{
  "model": "image classifier",
  "train_examples": 195000,
  "num_classes": 18,
  "mlp_ratio": 4,
  "head_dim": 32,
  "kv_group_size": 2,
  "depths": [5, 5, 5],
  "loss": "cross_entropy",
  "learning_rate": 0.00096,
  "batch_size": 256,
  "decay_fraction": 0.2
}
Rows from block 3 of a small image classifier, named by matrix and row number. Rows with one number belong to one neuron. Each number is 500 + 25 x the weight over its row's rms, rounded and kept within 0 to 999. All counts start at 0. Numbers have three digits each. After the name is the row's rms in percent of the matrix's.
After each neuron's rows are labels from the 100 images, of 14848, where the neuron reaches its highest value: "top examples" is what is common among them. Only what is clearly more common there than usual is listed. The data: photos of arthropod specimens (BIOSCAN-5M). In brackets: how many of the 100.
# fc1: MLP up (model.blocks.3.mlp.fc1.weight, 384x96), inputs 0-95
# fc2: MLP down (model.blocks.3.mlp.fc2.weight, 96x384, transposed), outputs 0-95

fc1.187 114:476543483501486497513480476540515486468495504490497469490460478530472487534479535515501484473549511498528512531498515547480533521527493511540506463513506475516506463521497479470541514474488525538467492512498480472468536488443508479512461468529464517534435480485503506501469497516494527504
fc2.187 146:495507491524467487493508484526570466499484510509519438517501489489482500510516526513478463466517512539500484544505498517481517528513469486516484489487516492493485473531540510453545554510527502536493474467507485495474567503488462508537487471526463541509445481506501485491504486511496516516
top examples: order Diptera (88); family Muscidae (26)

fc1.273 107:483499479509543500460486517523541522560523493505468524499471537521484520506507473457497533507453464517531527541508529475498502506498505541511500501526494495531534479561522503487551478499500529534521521457498510502497536508531508458499507507447489507503489487467524474466483480468516514503
fc2.273 108:521512529529518503523501483454510464463455480490509533494535488481534492535524511560539491495530546504530485465496453535513477448502536496484509505484493532504474500500483507521497493499469468453488485483487533448456475499473485518511484518534522482534511497519492525538535531492499490488
top examples: order Lepidoptera (26)

fc1.1 118:479481497489471501521464487561523501513513501491505486536473486497490521540492516522484483477523486499514450537498492554456527550532468524504498477491535473515505488507516483479497541512479559539493537470510496511467527470496514502559505485529476519465472477486528478479518474493455494497
fc2.1 193:523525507535476470496482515468546464526525473511495442550528484500500516520546515503470449492507498543499474501509526513449519515506461471512499502502517521506465490533498510490507544506539501540466496457482486469453551462501467510533507464503496541505508480502509470503508499504505507493
top examples: order Diptera (99); family Muscidae (53)

fc1.326 104:513490531516481477534506521572494480487527477492515491499484465491500464503520530518436505490470517433541498549505483549487499529523491518501529487493532530486439472518509488518471511520489506498503522502492525468525473516502468493548502502520541508511490457502477531532490502504490490465
fc2.326 089:488482520528472476478505468501516448491453492505529470535500484515492504491492542532489508492504537540518470516497511482485483495498494488478554482463495541487498528499517504466544460516523531507460459495526471499493531473501462475441471429525510510525513531479529510513473504497511506515
top examples: order Lepidoptera (39)

fc1.348 107:502504513544453495505510481545550453472511496518516521474497516503533485542524534485491547512519477449572515551492490549473501496507484526528522477511512493494473503519482465481511490491483520470483495511500537484505465511524464482496491494493521499511447472547510538497490476487480494484
fc2.348 075:527503502486484483508510508467550471488486480503499461565513530452469486485499520496436478522480493547473469467493526523498501514507503517483489486465479521502499457497562522476490482530567487507541494486492523522485536502521497486491537488493480547475503501482522488467478529500524501482
top examples: order Coleoptera (44)

fc1.101 095:490511539559485494495485517488500485528495516503522510505491442526532519524502543537517493507518497529524459485531514456473480490480533536491504520506480478494496502504496531470508510502497475516541503479500518472457511491514526551504520467492508520491488440472527517531559470482473439525
fc2.101 091:522498494523513474480539539467489472504525462477484487509526494503500484510541505490499546550462473520503463450529501507469528471509516514482524457498514525504463518514495489509497492532530489451492475517476528517469470496528491539467517533483518493530506511539487474463482527502540485441
top examples: order Lepidoptera (51)

fc1.152 094:521486536537465504528493481479522522484460515528528500509505479462516511519473494513497479537485514481535504556492497544491485502501487451499540490490504468499484512509500477490483521511482526423523492496497518477447501517474518524517476506574532490509482493512516534512508464516463451532
fc2.152 111:557515523508485499522491523458564505508471485481507467512550495546536488530518479511521495513493466493527482451531510510483499482522536486499513495484527484453484483541507483539487512555485474496517498499458517496493456501532484527524499491476480527511478474519470508497481541496523467457
top examples: order Diptera (64); family Limoniidae (25)

fc1.206 095:499552495487527466486543531493490500530510482515497527490506466490534554482474487434450513529531471516492465535483534499470504481496466481481502503544478498491519511499492501524522503496529458481484506549495475550507483512508518472477463513510497480491511479529525509488451530507538516463
fc2.206 113:458516534512509515450488429487561502501464511550515498492481515525497501486498528497484499471523487513514470495514518471508504515472500497528520474498523470503522544529511476484555504510479531497482453455491497505516531481483535560450503493470512492490494482483455497479501491532491467494
top examples: order Lepidoptera (56); order Hemiptera (33); family Cixiidae (25)

fc1.141 101:502543521536459501472483474485507510492482499529504490510535444483535492547484519524492520507550507532537480459542502530522489503484542493506504488480489491494478527483452477514500478508506465459496459502508517460451480470483505525510510476502529481475478522526492553529520515532501453489
fc2.141 117:515539536536508476507493474443493487481486474514512555499512452488525503496521521540513513502541535514517453438501492499501501457493540505491507495464475536543495534479462527488529506497503466455493480491490525462462485490485489534482508483516550476514499504507501526510540524502482502481
top examples: order Lepidoptera (34)

fc1.172 107:480479480480527518492494504504475530495497546508531538530543534516506525463459525518506477456450516489493473440458502499507536511483495475468479490473511507488472462518541516514475504495496492525513473479516495486546522532497537497499500510512459462491548514464529451497531495485503509532
fc2.172 145:530504514514522495488508486482507468493507488525495456525501506462470508469536525524474466467495527572454457493467491501482479493472470487473484516473489509516504494496497525472532515509548473530511436444541507488485556494481486496495538507520485523479515488498499500515520493505510530554
top examples: order Lepidoptera (37)

fc1.36 088:518471527501557477510468533483499528518529521526522499535507503445498516542534480508529495503474493496492536531520492511496481510508496500453505482479474489530523511504463439531480491532490507458537516525484493484498480458535514450481503507507498458512505509547522479458471505525467479465
fc2.36 088:531492544467517541514509531491501523522518489523454498526553537515500497502539468478542489513476497496511511455531519522534491498492521459497478497461538512503510538459469458517500518519463508461523517512491478472480442493497521475477517474486465460531502526520489477479480528499527505492
top examples: order Hymenoptera (58)

fc1.217 118:493507478488492543508474521476533479483515495457533488514557503526528462527517489481498478500453504484496519525500532521434531505510474481505460543517528489481501471486531446525463555515523531527507510492467490524486510503486482505552495494501454521539488472502498483519484515507495485464
fc2.217 117:458471470508471497532519495514464495478490515478525511476461485472483482497480482523488503508496557507522489511447458497490506494494488522485490526518460522509472485495478562498455454481522494524551522462548529506472530524485511489531481514546512504497504494493525526520536476483469523545
top examples: order Diptera (92); family Muscidae (31)

fc1.166 115:490468510472541561505522478496455521505503524501499494466478527471490497524483495517552510509479513484516537466496481454529515498546542497502480513483504467517494493470474508538532518511457499469489500544506458487535497524484540500463500507467480442513469485519476511488507530513510462533
fc2.166 122:513491524485530552505519482537476552501518544514489505475493526467509505496462488498520511521468454464527499487498493469527518506511527490495467518489487439464533505516532494546498509498454474484528503537485508499493460549502528516470548507489490469479485513505471521466514513498523443490
top examples: order Diptera (62)

fc1.236 104:480499526527507523455503480517525475535471499522521507493483512522512541505452506556470491529508470488526492511525458455473502475472519528470529459493537500494489504523460520525522468516456513448512484464491517465523479494535489499525520475506530490479553457471503477492524491481500491504
fc2.236 080:466521555514503466471514462488511430461465486458542555497471483515514464486523510512502531485481534502500465460532487491491500499497495532476495489497496500490461537502477522484508498547535527467506480464485494528474497510494520529462454511529521486498510509548509503493497519503461520500
top examples: order Lepidoptera (85)

fc1.117 115:493509526497492525544499455507465495466474509472533460501521542469513505532502502524538523507522531468517511507490443524512484465494495466543539478443504449486489525495469493481487536523487474441494509541507479493458467471501502524499536512503514497516476531503492521480487501484517466506
fc2.117 117:495487541480524522519532512484527499461467486482481507470529513491529483535474470510556520487531519480495504481500450528550495458518525507493469515450491491489522512457504476529520493527454501426500479521508510495480465520477515517510481508501490478519433528520482517512508520509492522485
top examples: order Hymenoptera (43)

fc1.40 109:511489507515567537493519516500483506505493507516436512467504526517511503548496496505499502519499493559536533502537477460535512501524497503488482522470524493473473491475467528546533474523477489491477495506482471471504518527470545473489509462518481434483486512481474531515516532518515463510
fc2.40 114:509477482496550539522507498519468540525523546501448510453505517447498533485466477501506502529488466497483520525462482463526552488504509471483469546485496463509537496491507518542518512474459494494546466511516484479516493534469515480491549510492477482480517477482495503524520488499528485496
top examples: order Diptera (63)

fc1.97 105:489495522550495557470474481524463532516468464517500541495514478512501496529473506536537513468532481506540531535532470510500509487489528499515497475467540457488474505497496460471487518503463511507502507458483524510535499485513461523543492454496496478511530505495445515496503455514479501523
fc2.97 105:493500526474478509477509464513501526489513525543474514470483521540511539483495506495532504492514513467492505481501525467525442480488544473550494505509488435483527512544470503489512521473486481476529470516512502499464490507519540530472506532433500491506446508509495528458501502466509474516
top examples: order Hemiptera (47)

fc1.261 093:510492484495499424525499499494525519494493454493516459487519468520502527453493509495499508472485542500501517504477498539516495509539500482495482460505520522539524549510510517490518478507515516484423488509499507495518491497509475476473498505509501525530491478514521505515472553488496602502
fc2.261 071:517497549479541495494489483498444516466481509526492513537524488511486504448517497463482472477482536503520505479512578504511470544471474480486523496455511522513505518490489496492549498500527493500532426522496493495523489528476499466460508504490512501511512540485490527523464528504509460502
top examples: order Diptera (93)

fc1.222 103:503500489539480510477467519480533440526482491510547508527497462527524478475516490488455471501495496530476483502481516470441492483488483530476486542524553508506500469513503512513488497486521510532507468442469505483518525492491492503523532475484489539461503455461504484548533527474494519498
fc2.222 099:435495476465507526497550530501528538475501543477499533507494519522510488538464465461534544530497485467530510473503486514521530506535522521499474506522508486459487486483516484516474496510479510467534547534496511548472443535488530489508476499507476460491482535502510507480492491508506501492
top examples: order Hymenoptera (49)

fc1.162 103:467482533499467502454538476518519465489482513522544489475510485524496493496481493534517539514521492488557467508533467515520466502512549495520541503475507487509506488526486456526526471493470486452501529507457514479453498523522499521527534513515531519502435505547509507505482493504485477518
fc2.162 106:507520471518499486480524514474546438491473477487506439484537498487496491503520502493447488502491477538464497525504459521443533492521445475470469493499534523475467482531541515520498519508539492512497460457497527501514557511489469536531515498513489527476523493495502498517511503499503506495
top examples: order Lepidoptera (35)

fc1.65 110:536526503557483498504514465521503471506507484529483521497496489492510515482462521492524554518513463495521506524520474471515473464519499511522510492460526481480518548510474522520508460481463457453494535497468516511512492479531475519500515499468576492474516526505476545495473470499501465467
fc2.65 111:489480480496481526520520497482476483473497522484535498483467489464484530513482510543528488468530556535460483510452449501520460463491512511487479535486491517503503492481484539471493505486499494515521468480548515504468541528498490498525500513488461504520476506495523515515542470486481553568
top examples: order Diptera (88)

fc1.213 097:478506502462493489501535499515491498487482509500484504462465515494401474498495533494512530489511510533486532530524517512533453496495538527541479484501506464521516497479501520465510461496483482538495498511520474548516537516466505492520499508448461492499450535491493486475496454492492514531
fc2.213 060:523474476493456476514505536510523496510463491495551500490440525491461496535475517483471506492490511488456493506492483478523471463483509526545512502482569475483500476554507538475481482519516462509503484485521552528506522530535505517493510516469470501504474491514472497447518503485465481500
top examples: order Diptera (69)

fc1.324 106:493533498469478501482451478486500518455511512496501539492508450551503465452513494483506521539526491532458461447517512497508500489477548494517493525541436467524529485481482520475476522464519544507503495484478510545514531505507510545486508521498481504487537519484513496527503495487512523517
fc2.324 104:515456520488503527507560533511494512492506492484478480533513545502482495521476478465473536545473486472481495476549512488502543518520478500481507519463515490483485534485525473529490491569505524480514501511501486534510466516519489520458484467466484466524527521545488481447489496521527496468
top examples: order Hymenoptera (54)

fc1.366 097:476470481502502536475498508500481517513529504502507516475511516467496488498464496516457501492464533465529485530504474491469518470475475519465504522507489544515480457539487522487506479520487511516532562456504533474513524510478512483546494456530531487490567495488525458514515500505441491523
fc2.366 096:474478485531491488523512484496509448509501487470504493508468471462504515456490507525495519483512537548512513495455492492493494473476502531494552488490486531537492502487475528482475470502501538490521489486547504491493524477503472474442487489540534521537522500468549475477491497478524575521
top examples: order Lepidoptera (78); family Tineidae (27)

fc1.330 105:515485477479527494466511497548529501534515536475468502481514511518477521484490457480525505465445502533500549517482528460493523503498513511466518507502527480496540500505554507507524484472476540534511509468480480522518555506530488506509552488476466499475500474455507490533494493481494552525
fc2.330 098:500518544525507454540493493462481481496503500514517550524518453502502511520480523508493542520492524499540465473548506524511488504490532504487559494468492536490487538525490488512507480549499487491485477521483495436490458487505475497475455483510529467518486474542492504472513556507493498483
top examples: order Coleoptera (45)

fc1.320 108:522503479530530476519534486529517497491499490465518515501512483480554536528525484524521482506473494485529493498479446490491535484502518478536492515480487498449460456531515494522505524474470457469487515463471538501488498521479511479491525522491517477467507446505485555489548510518501448480
fc2.320 093:476499494490517523507515508550499496535524494497436485488494526473460522462501500493481505490490476499484564552506484517490501526513475495479522486505568505530500519495505495490500482494480525514466523499512492482564531489511488444504463471480476522534527495469486466477455467488532541502
top examples: order Hymenoptera (47)

fc1.0 096:515491523491529478525474515502455544483523538510541475494506480516521510484484543554479518438450541503485489493512458527518504489480498485456509469434476515468505510513542512536483502516482472515499520548495520503532505477491469478471497524495499502508515491516500505494522550499495495454
fc2.0 110:533472531477512498516526506517471524523529475533457508516485502467467509499499490518497521492510505483481524505526525525537482496473493495486477497486489537532516530466459492497505513514501518502500520505559468470503483479478503463479473504491499460509503561552487442481493447538471557530
top examples: order Lepidoptera (36)

fc1.295 098:509546470528485498467506510483525478527499520520456525477473462505487493480527499461483487511537497524488510477494562482457528476471517517487446531512504469533529515502457515539521492457531491553524475461499530519515522502460515464494508522494488519457495497490481493531513502502463495480
fc2.295 096:490486496476498528502564539469531457458484486466472489510549527498526477521495485497491509526501499496491472463507469541461566502521484494458454520490517508483460491454484479523504519499499501485491475519474488519449525530445491508520479498520481495494505524529505511523526523507499546491
top examples: order Hymenoptera (83)

fc1.256 102:488512523488456486474498501535510519495460512435491531486514492513502487505488518515488498521477492477562465545554474512523543501499495486521495507493526483449462495540551478509493511462482485504511468493473528522528525508453455501522506500500519514474479478474483503507483518489490432507
fc2.256 088:514535516512492491497489458480562503525496512530462487443489505504510488519497507506489499517491501470522528523492492487516542465542507446516542487527465490519486539530525485521510498532470516479476517511484492443502481524529472509493490481484474516501496476489493484489491493525554459421
top examples: order Hymenoptera (43); order Hemiptera (30)

fc1.192 108:494506492508484496486500493501504470457531537494472450521490538468505535495526495503513489484531545481439495538460505499503475512491470533505525514489479562525532520472496467491512498522529521488465471528502490500484500489538506451458456524496535508516477523544522494494491463524491545517
fc2.192 077:518468527460530510506505488529511484524479499537454466457498556490487493495469488528510487466477496520472563531487528481519447515536481440513494522485522493469513503515523484507503485533464504509517479514525496480517496550466500525489534507479475520517476523546459498522502504507526466502
top examples: order Hymenoptera (52)

fc1.293 095:510493515515500465468460520473509509549541487498489487513482452519472500456486517507532545473463469536483537490526548489485489471501474494493499508516517493475512529495495530537511474512541498551517502495529477515533550478473559464468517484508488506500524474531491515514525549490488501503
fc2.293 092:523467468510548512529508543530508503490518490478456475496490549468520513500538479483492494508469489522526505540500457512536518525534487505493511477448517502520525484476501450485508507510517508496471464535464478500520510527486525451466520452479520503502511512487537492466472501502555537512
top examples: order Hymenoptera (44)

fc1.52 059:489521483515502461535487522506505487508542481455510467505527483486531558479527492517479480469560525504494491478485524476488509519511493456510519520481471526470530479456542548481448482506489458512487456509522500495507490507538515469499502498489525481509505461491564493504534497515522491535
fc2.52 062:531490502541486546496500498509520498557546478517518511506468447492505514492475490509539497492498465550498517471481493469509474490498525509472502521493484508512498512517461503519510529484501508466546562495543499506527489487514484462531488497492466482484478437510522474487494453490442536510
top examples: order Diptera (60)

fc1.161 064:455539479522533535545465536443493541528513447498556484487504481520513525481495531505512548496509537511484466503472528513528496491458504496477508491532492510519489487499498571534507490492477476543502529480531517495479499502510518491506509470477476520496503498441494539485505510493508501500
fc2.161 059:522521490477496527506517527487521449522482459484525499454521506504501492508480498512489499508487437536513519466520474475475529482523552474527493500490532490480482458467511490505475529500510468493477440451509520554540524559500515507510500523488518508515482513517488503531472541524525528498
top examples: order Hymenoptera (52)

fc1.20 111:517456532484474519453514503452481484475501554561521488496552518516540477486484508507487480528477523494482467513503507506497464515507475484533489494481543488515507545474483482488504469512507531518508464535510490477499498465542471548464502492503497543536532510525488472479481505469506525532
fc2.20 118:472499515482501514509511493520512500509467495502471504470516482506510477529471502512500533478484523465538548574520492524503528521512473465471561486509512508504458500478497466502505487512454541516477512509508464472541500488496479475519440482527489478532527500465510490482476496571523506479
top examples: order Hymenoptera (83)

fc1.41 123:496519487536471469500507501481537469468500479471512483529495502486496493495552499483481515479510507487481462521465518534487473499489509495535515475517461564493524472499513477455491510499552497491492512440492545537452502504494485536523467501502555529526500507527536521483486465491511547487
fc2.41 126:513510496477531518489524483520477526515510539498453503475491515455500525476479485487503499518493447520489514476469515453511526489496511485466451543518515463501529497501511528544513530465485471497557477494494490477500494551473520497500564521488485498449527518477494511531536507474536472508
top examples: order Diptera (71)

fc1.281 107:480525510488519497450487485447474538518484480545467585513507509519509519480523532538528474493533535477545503482510472478525476497473516481532506499513500510539520525497482485502528531465500501485502493519508494458439498489487470472469502467513499496535505513514506506492507561502509493477
fc2.281 113:497478482510460453554520528480462483462502493447558512536470450469470467528497500520492523509476532488493510464497478507503480475470510562495476491525471529497473492482476529485469483517533504502519520485501534531481481493527518520488487546511513519494507517536512516515517498495457530510
top examples: order Diptera (66); family Milichiidae (26)

fc1.51 097:500459455499497529516498500506523533523486497472510470536535517511515508545498501490496478505451515480498533522546504503432555531527480498486507517531525476480445486523512454511482541487495532512507498477466483509516514492489471459523507459534469531535526483491491453498508486523488501490
fc2.51 107:479519462536474481519494496515494478464487531487527489489457495474478514518503506515501504488539533504489487540462467508515485485487493524506471506514478488489472466522527551486486496459489475520497489467530538483483546528512501531537494527552511552471466502490490563525535495472463488534
top examples: order Diptera (89)

fc1.193 107:477492496499494479521448525485513493489501471519515475520497513559456535457510513490531493464538512485471533521508534530484471545498529505507511466484490516490531492493462466460497503516524550534489477519528478505499515477497505474499492480513471519515474473503534474506473488546524578509
fc2.193 108:517459493466523542504521480517555507512486493505466440473511534475477511505503479487473468490489454523468544558508483521517505521517464444482475508492524460489505463527547490519518528527493504526499474479510491492535519529487501495504509486486427520496483500505481472490491518498521526504
top examples: order Diptera (62)

fc1.127 102:492449514499492491501471523498512549491497523462525540516551540527514532486489494532502477470440529484480474483480515509481533499503469458489499504470492505488462463519568521504457518512477522510512517469507511477517509521486471477509484487519477513522544472493540455494512478501509490542
fc2.127 103:514474515499503492478514485502481478501517507527478478539472504464459526453503529522462494499482537567467463475491496466483499499463475497486512518475514507549501519501490541486539485515546498539508464461550483469511553504498491474456518493497487491523513507499515469482501466491511521547
top examples: order Lepidoptera (35)

fc1.190 100:493513484489471483497477512488519460492509522488490499473480459544484455466525501487512511487497489582454497492478497483478513474488526509537513485520506537513481502501495510459489482479537501529499476464492528561509562522522496521491546520459500502507524514469483509536484493475491534549
fc2.190 134:528486527458490497513533541488488533506514465495497520539532513530513496518492491461513517533474495454488490450567525487517511498521513469495490487484507494454488522480507484514473505542511494503507509535472473544509444514521490477471503488463489488514529542542480478480471537516515486451
top examples: order Hymenoptera (46)

fc1.271 106:511519529477462497524466513534535485485522494504511509517500506520513458510494540528451488506481524444541502527531493534495520508537476469514530480497489510480426469503514455508498497534461509505470530487515520467509476507512471492535486483535535491489501479483502553498471504509496462456
fc2.271 106:483500534514489490473517467474523461481449481508533493555501468506491501484506528499475535521478561524510473477510519505483467503486482510480521490482501534505470520469473530477527460513550531500490460480510498497513524483503477514428459483485537504545521549513522487504494518491506532508
top examples: order Lepidoptera (38)

fc1.81 110:496499503501516483469515474511483496487465515499490527550501512535593516522513519514486474482525526471532464514484488498488491493482501517472500506492497527464502507503509469513517521510489500480508509526465545499469476520495493525488498446525522481557513466529511550534519538522467443470
fc2.81 155:543485483488452473532523521491519511485524524500514511495481480490503533535508479461466456527500478505477501487475542516501470520498504458511457551494480508465503455528505538508468513517514471498530519475497526499475497533499537493535531538527481507438491520541528538509518503468485484508
top examples: order Diptera (90); family Limoniidae (45)

fc1.327 095:521538510541472476549499496536477497511536500495454512469469496467482460524516478526545491490485527481495527520485536498516501513467512495526506473520490485522482478478522524488475487479535462506528505518561548516507476502518503507493491542490528517492423534502485509496450502492507501542
fc2.327 087:432503477493446498476497478506494471488507512508543539571480505532528552515512517483490488519532548501491474467489504502468522532485488504523539515504530542506482497506469482471466465467510515499486516489497518533486525495482500490512507477524526510503540509480565522500508511455481487498
top examples: order Hymenoptera (46)

fc1.246 109:481534460517491488509447483522497504481535497487503491486538474508561523508522523515466476499458503497504516538519476519461515517512474485468506475468524490498457504518484477485485534516489540529481499475459515526540547494528480490511482464511484490480535430470477474509494535508497498461
fc2.246 104:543549498514524483496511478496537460507479463503490483544524511476473537478567534486459463480475499544505463503509532495457491531467463476472504498480510546496491497505511525508533523505526502538498459444497506489508557460485482522495516496516505529493519508484475497491489507505479496511
top examples: order Diptera (87)

fc1.188 093:511523498532511449566517512528498541537519482491496537484488432545499505514508541480487498485499528460534519564510460541502498491517451466460525471501523484508460524509535493510485503525495515506491504483489504470521500487499477498477488504542520509469518477486488513480472517515475501471
fc2.188 079:512498528517486482528485477491546450516461469498478477523503479541516503528527507518497446476519532527513535524521523543495496513479484471493532515507476562521466480486471469519508488491502537515442481468523478458522517487475467504509473471522507530510527485503514494543503519505487516457
top examples: order Lepidoptera (25)

fc1.321 101:499471482520525553507504530496504513510544484501493444507557520484544465501515523504519508491464495490490522459528446495473527491493485513486480511482523508485440487484507525515443546509530472524520495487476497534553494514518496499523533509500491495501554474475483488520547493507530484508
fc2.321 134:509459468487501549547538532509516534472479485476498492503472560493490487550517472489472493499453483466535481540513475545485488534535481495480492486506509454483511456519491501512481524552495503504520496495476506539493501509516510530486469473525500473516488512522473508459481482539514536486
top examples: order Hymenoptera (41)

fc1.196 108:527538508487518463464496500479445502451492492499475513513477522512461521492510500498502512508544540534506472471469522488523458507493517475509512502517469550546523514480485515431515467478517500501471457527540484523472527502492529507462471514529508494519483524458502466508476524524498504526
fc2.196 072:511514572495514457482536474488523485486486482543499480530491505510484480488536553478483486503479508541494482527544509504501476510498507498481512490474503504494496522521492479506528526540546506499428433486497491508501494508465454541477510481478512510490492531558475460498465508517490490505
top examples: order Diptera (78); family Milichiidae (31)

fc1.316 106:468455504522499540518542481515515514485530541488509507471480495502561498536470497478478501516513519453496467464500499473502520528507501505494500536485526470486474509537498531542475507519471478460545506505506473510472487513484521497463504499539517473484516493541530547479557507471473463483
fc2.316 097:545510527500544475491488469510486513515490479528440477517534531477504536458508505494478456454467463516481499528538543503481467514492500459492495521470471488499555486520513492508531546522503470531511458507479491467523519516498509519494548504485480536495500512521457474501502519473501479487
top examples: order Diptera (89)

fc1.333 104:491497483513515481491522488493517498476511513457493542480507449511564524516535487536475492538534474483531497476483478507506508494497547492520498500490459523477462457481498467501484542507440510477464529488479543511483468528528522521486519540481503454506489474515508537494502499521474457479
fc2.333 111:461505521462503489475498476543473505505466551556539506495471502489465504456465547528471519440487511519486494543513509507521482515473501516496514479489481496476495510534565500468536461504503508543497499490545501492510544498512504494461498499513480521508468492487477508494489482481492478552
top examples: order Hymenoptera (41)

fc1.218 094:484560463469522506479498488504508492481511512484481511505537462478521501520515492549475529469478491459512507519518463540484443467499521517496450513506506514483488447499522454498475534483488476514499511489494556521538482521511504509524477508510526472504483477493429505526523532517483503471
fc2.218 078:527526458502535499536462507487491521531506524513472553445460503491468494514496484528503482466495548506506541540452504527536448502488490515505504486524459528529506464549510492502479495505485494507518517471517547473523496495485509489486499512526497498493498437462473481500482475529468506511
top examples: order Diptera (73)

fc1.29 107:487533491476494528495464455522526490489473511491509493529519473505497467491539458477549528478509462522477497480505549530528485496523558508513484537524519491507538491485490476478533491467534476514506461510486480497463487505504548522504523546464490511477433536476462494499486504499509513497
fc2.29 088:460495519473514454499565513483463441492499482478492496523486460453495519492507526511494552526500509526486466506531481522478525470502474504480473505486508539527431536465469544498497473521527490490499475476535502488521518515477496508477484498490525466515534515520520491505508480537487535512
top examples: order Lepidoptera (79)

fc1.298 068:457524489465548495474477513503509498462545507499519522530505512536552501496490479533521511485494492481486478422521498549489500454462523502486494462500524501552489471514468471492524507506509522486511538502517508499451501499526500490492456506518443486514494492493469495500475551494529508481
fc2.298 058:505503480514488498502542512482555476514497494496495450451489515496496502509485516479459539483504470512518504505540522488472545457497499509483491462523448525448490499504494560534471516518475516521495490454517526484498532489505464513520490545551472523509492476523473493514499507455514519464
top examples: order Lepidoptera (28)

fc1.145 095:505539462499503497500532458482502515468530527434512519515508479496534542526545482490487476526512472508501477471470467514525515482532544481491492523475458533514491463505498505487522529510472462461484521470489536490495498560497542489534485503516491441479475507497525519496523524512519488500
fc2.145 091:444494506457513517470521495553460481505482520516479525471482540500490526475474517519502559470494492492492528560516485502524514521520505489506519469474532482493491515505527462487536503501464533504489503499533465518546498531494493477465471486507476480537476498477465499480450459523493492535
top examples: order Hymenoptera (61)

fc1.183 109:480490453477513510492523516507524501526514512500474507497499525535483509441493503481488493484432495486446517538477524480466501521507494517477512522518539509517518468537545528519501524488491525533522469475462487502554528509524489440520527493491490504499545476464499467493463493486518542517
fc2.183 114:503497524512492477552521497497494479454474498476502547505482466468519513542493494533515516509518554486542474469500460529519486473503525516483476495461465526506472489482470518519495477521494462453493504524527521464450492524478503509476458512521515464522453496536516549512526519509481496501
top examples: order Lepidoptera (29)

fc1.367 071:522484514523550483535550496487481525522491486536495480518478514491520525547451501451458489516494496505523502483513512487504494529503463460507503502485521468472520535497530512529511456480491459521515525518510480459463471507498526448518494439477501499508530517498500527523537460535527505495
fc2.367 071:544527479507496532514503514519498493512472508467530493484485460483482459512476480484472501495494485507497509541463521454486474475498510554481516488531461524485520457512529501539456497509514500505556566505532534538484484497523515498498474485523476513503478445460505504493493487486538543487
top examples: order Lepidoptera (36)

fc1.245 118:515517496534494530461491462522502477511473509527486512507503523469473464508476552502521539525517445488522534558518462465505505479510519544517518508504541467488516520528485484505531494476456493479481535517483525501520499507529499532542510494460528493496486503459463530496478475466484472469
fc2.245 113:497495518487508537497530488484464472471512512531504478485490514451477502485497514550523497488499531575449501482478464490531482458479519518475466539472479508512498507472467519476517495504497485474536460483541522480497508511472519485493524515505479489485495529490503513544522471497472545566
top examples: order Diptera (63)

fc1.216 100:497487482527456499521492474497544515476472506487511505504500489528532462534509485486505513505545492475526518535529504517498526494497546531547495472516476501492488480523509465513474500490508505443478554512463520484475451516526484528511491507500543560493470460527487551500495487469492467464
fc2.216 113:530465471485511475486528536496473476518495502525522501527511469476438510472498523505445508487449486533452478493493532504484493515491502535443477514488484533485501499479518523491516492500553486537541476471538501521539504499504491453473538493529487532481546517485513497500497503504514540524
top examples: order Coleoptera (46)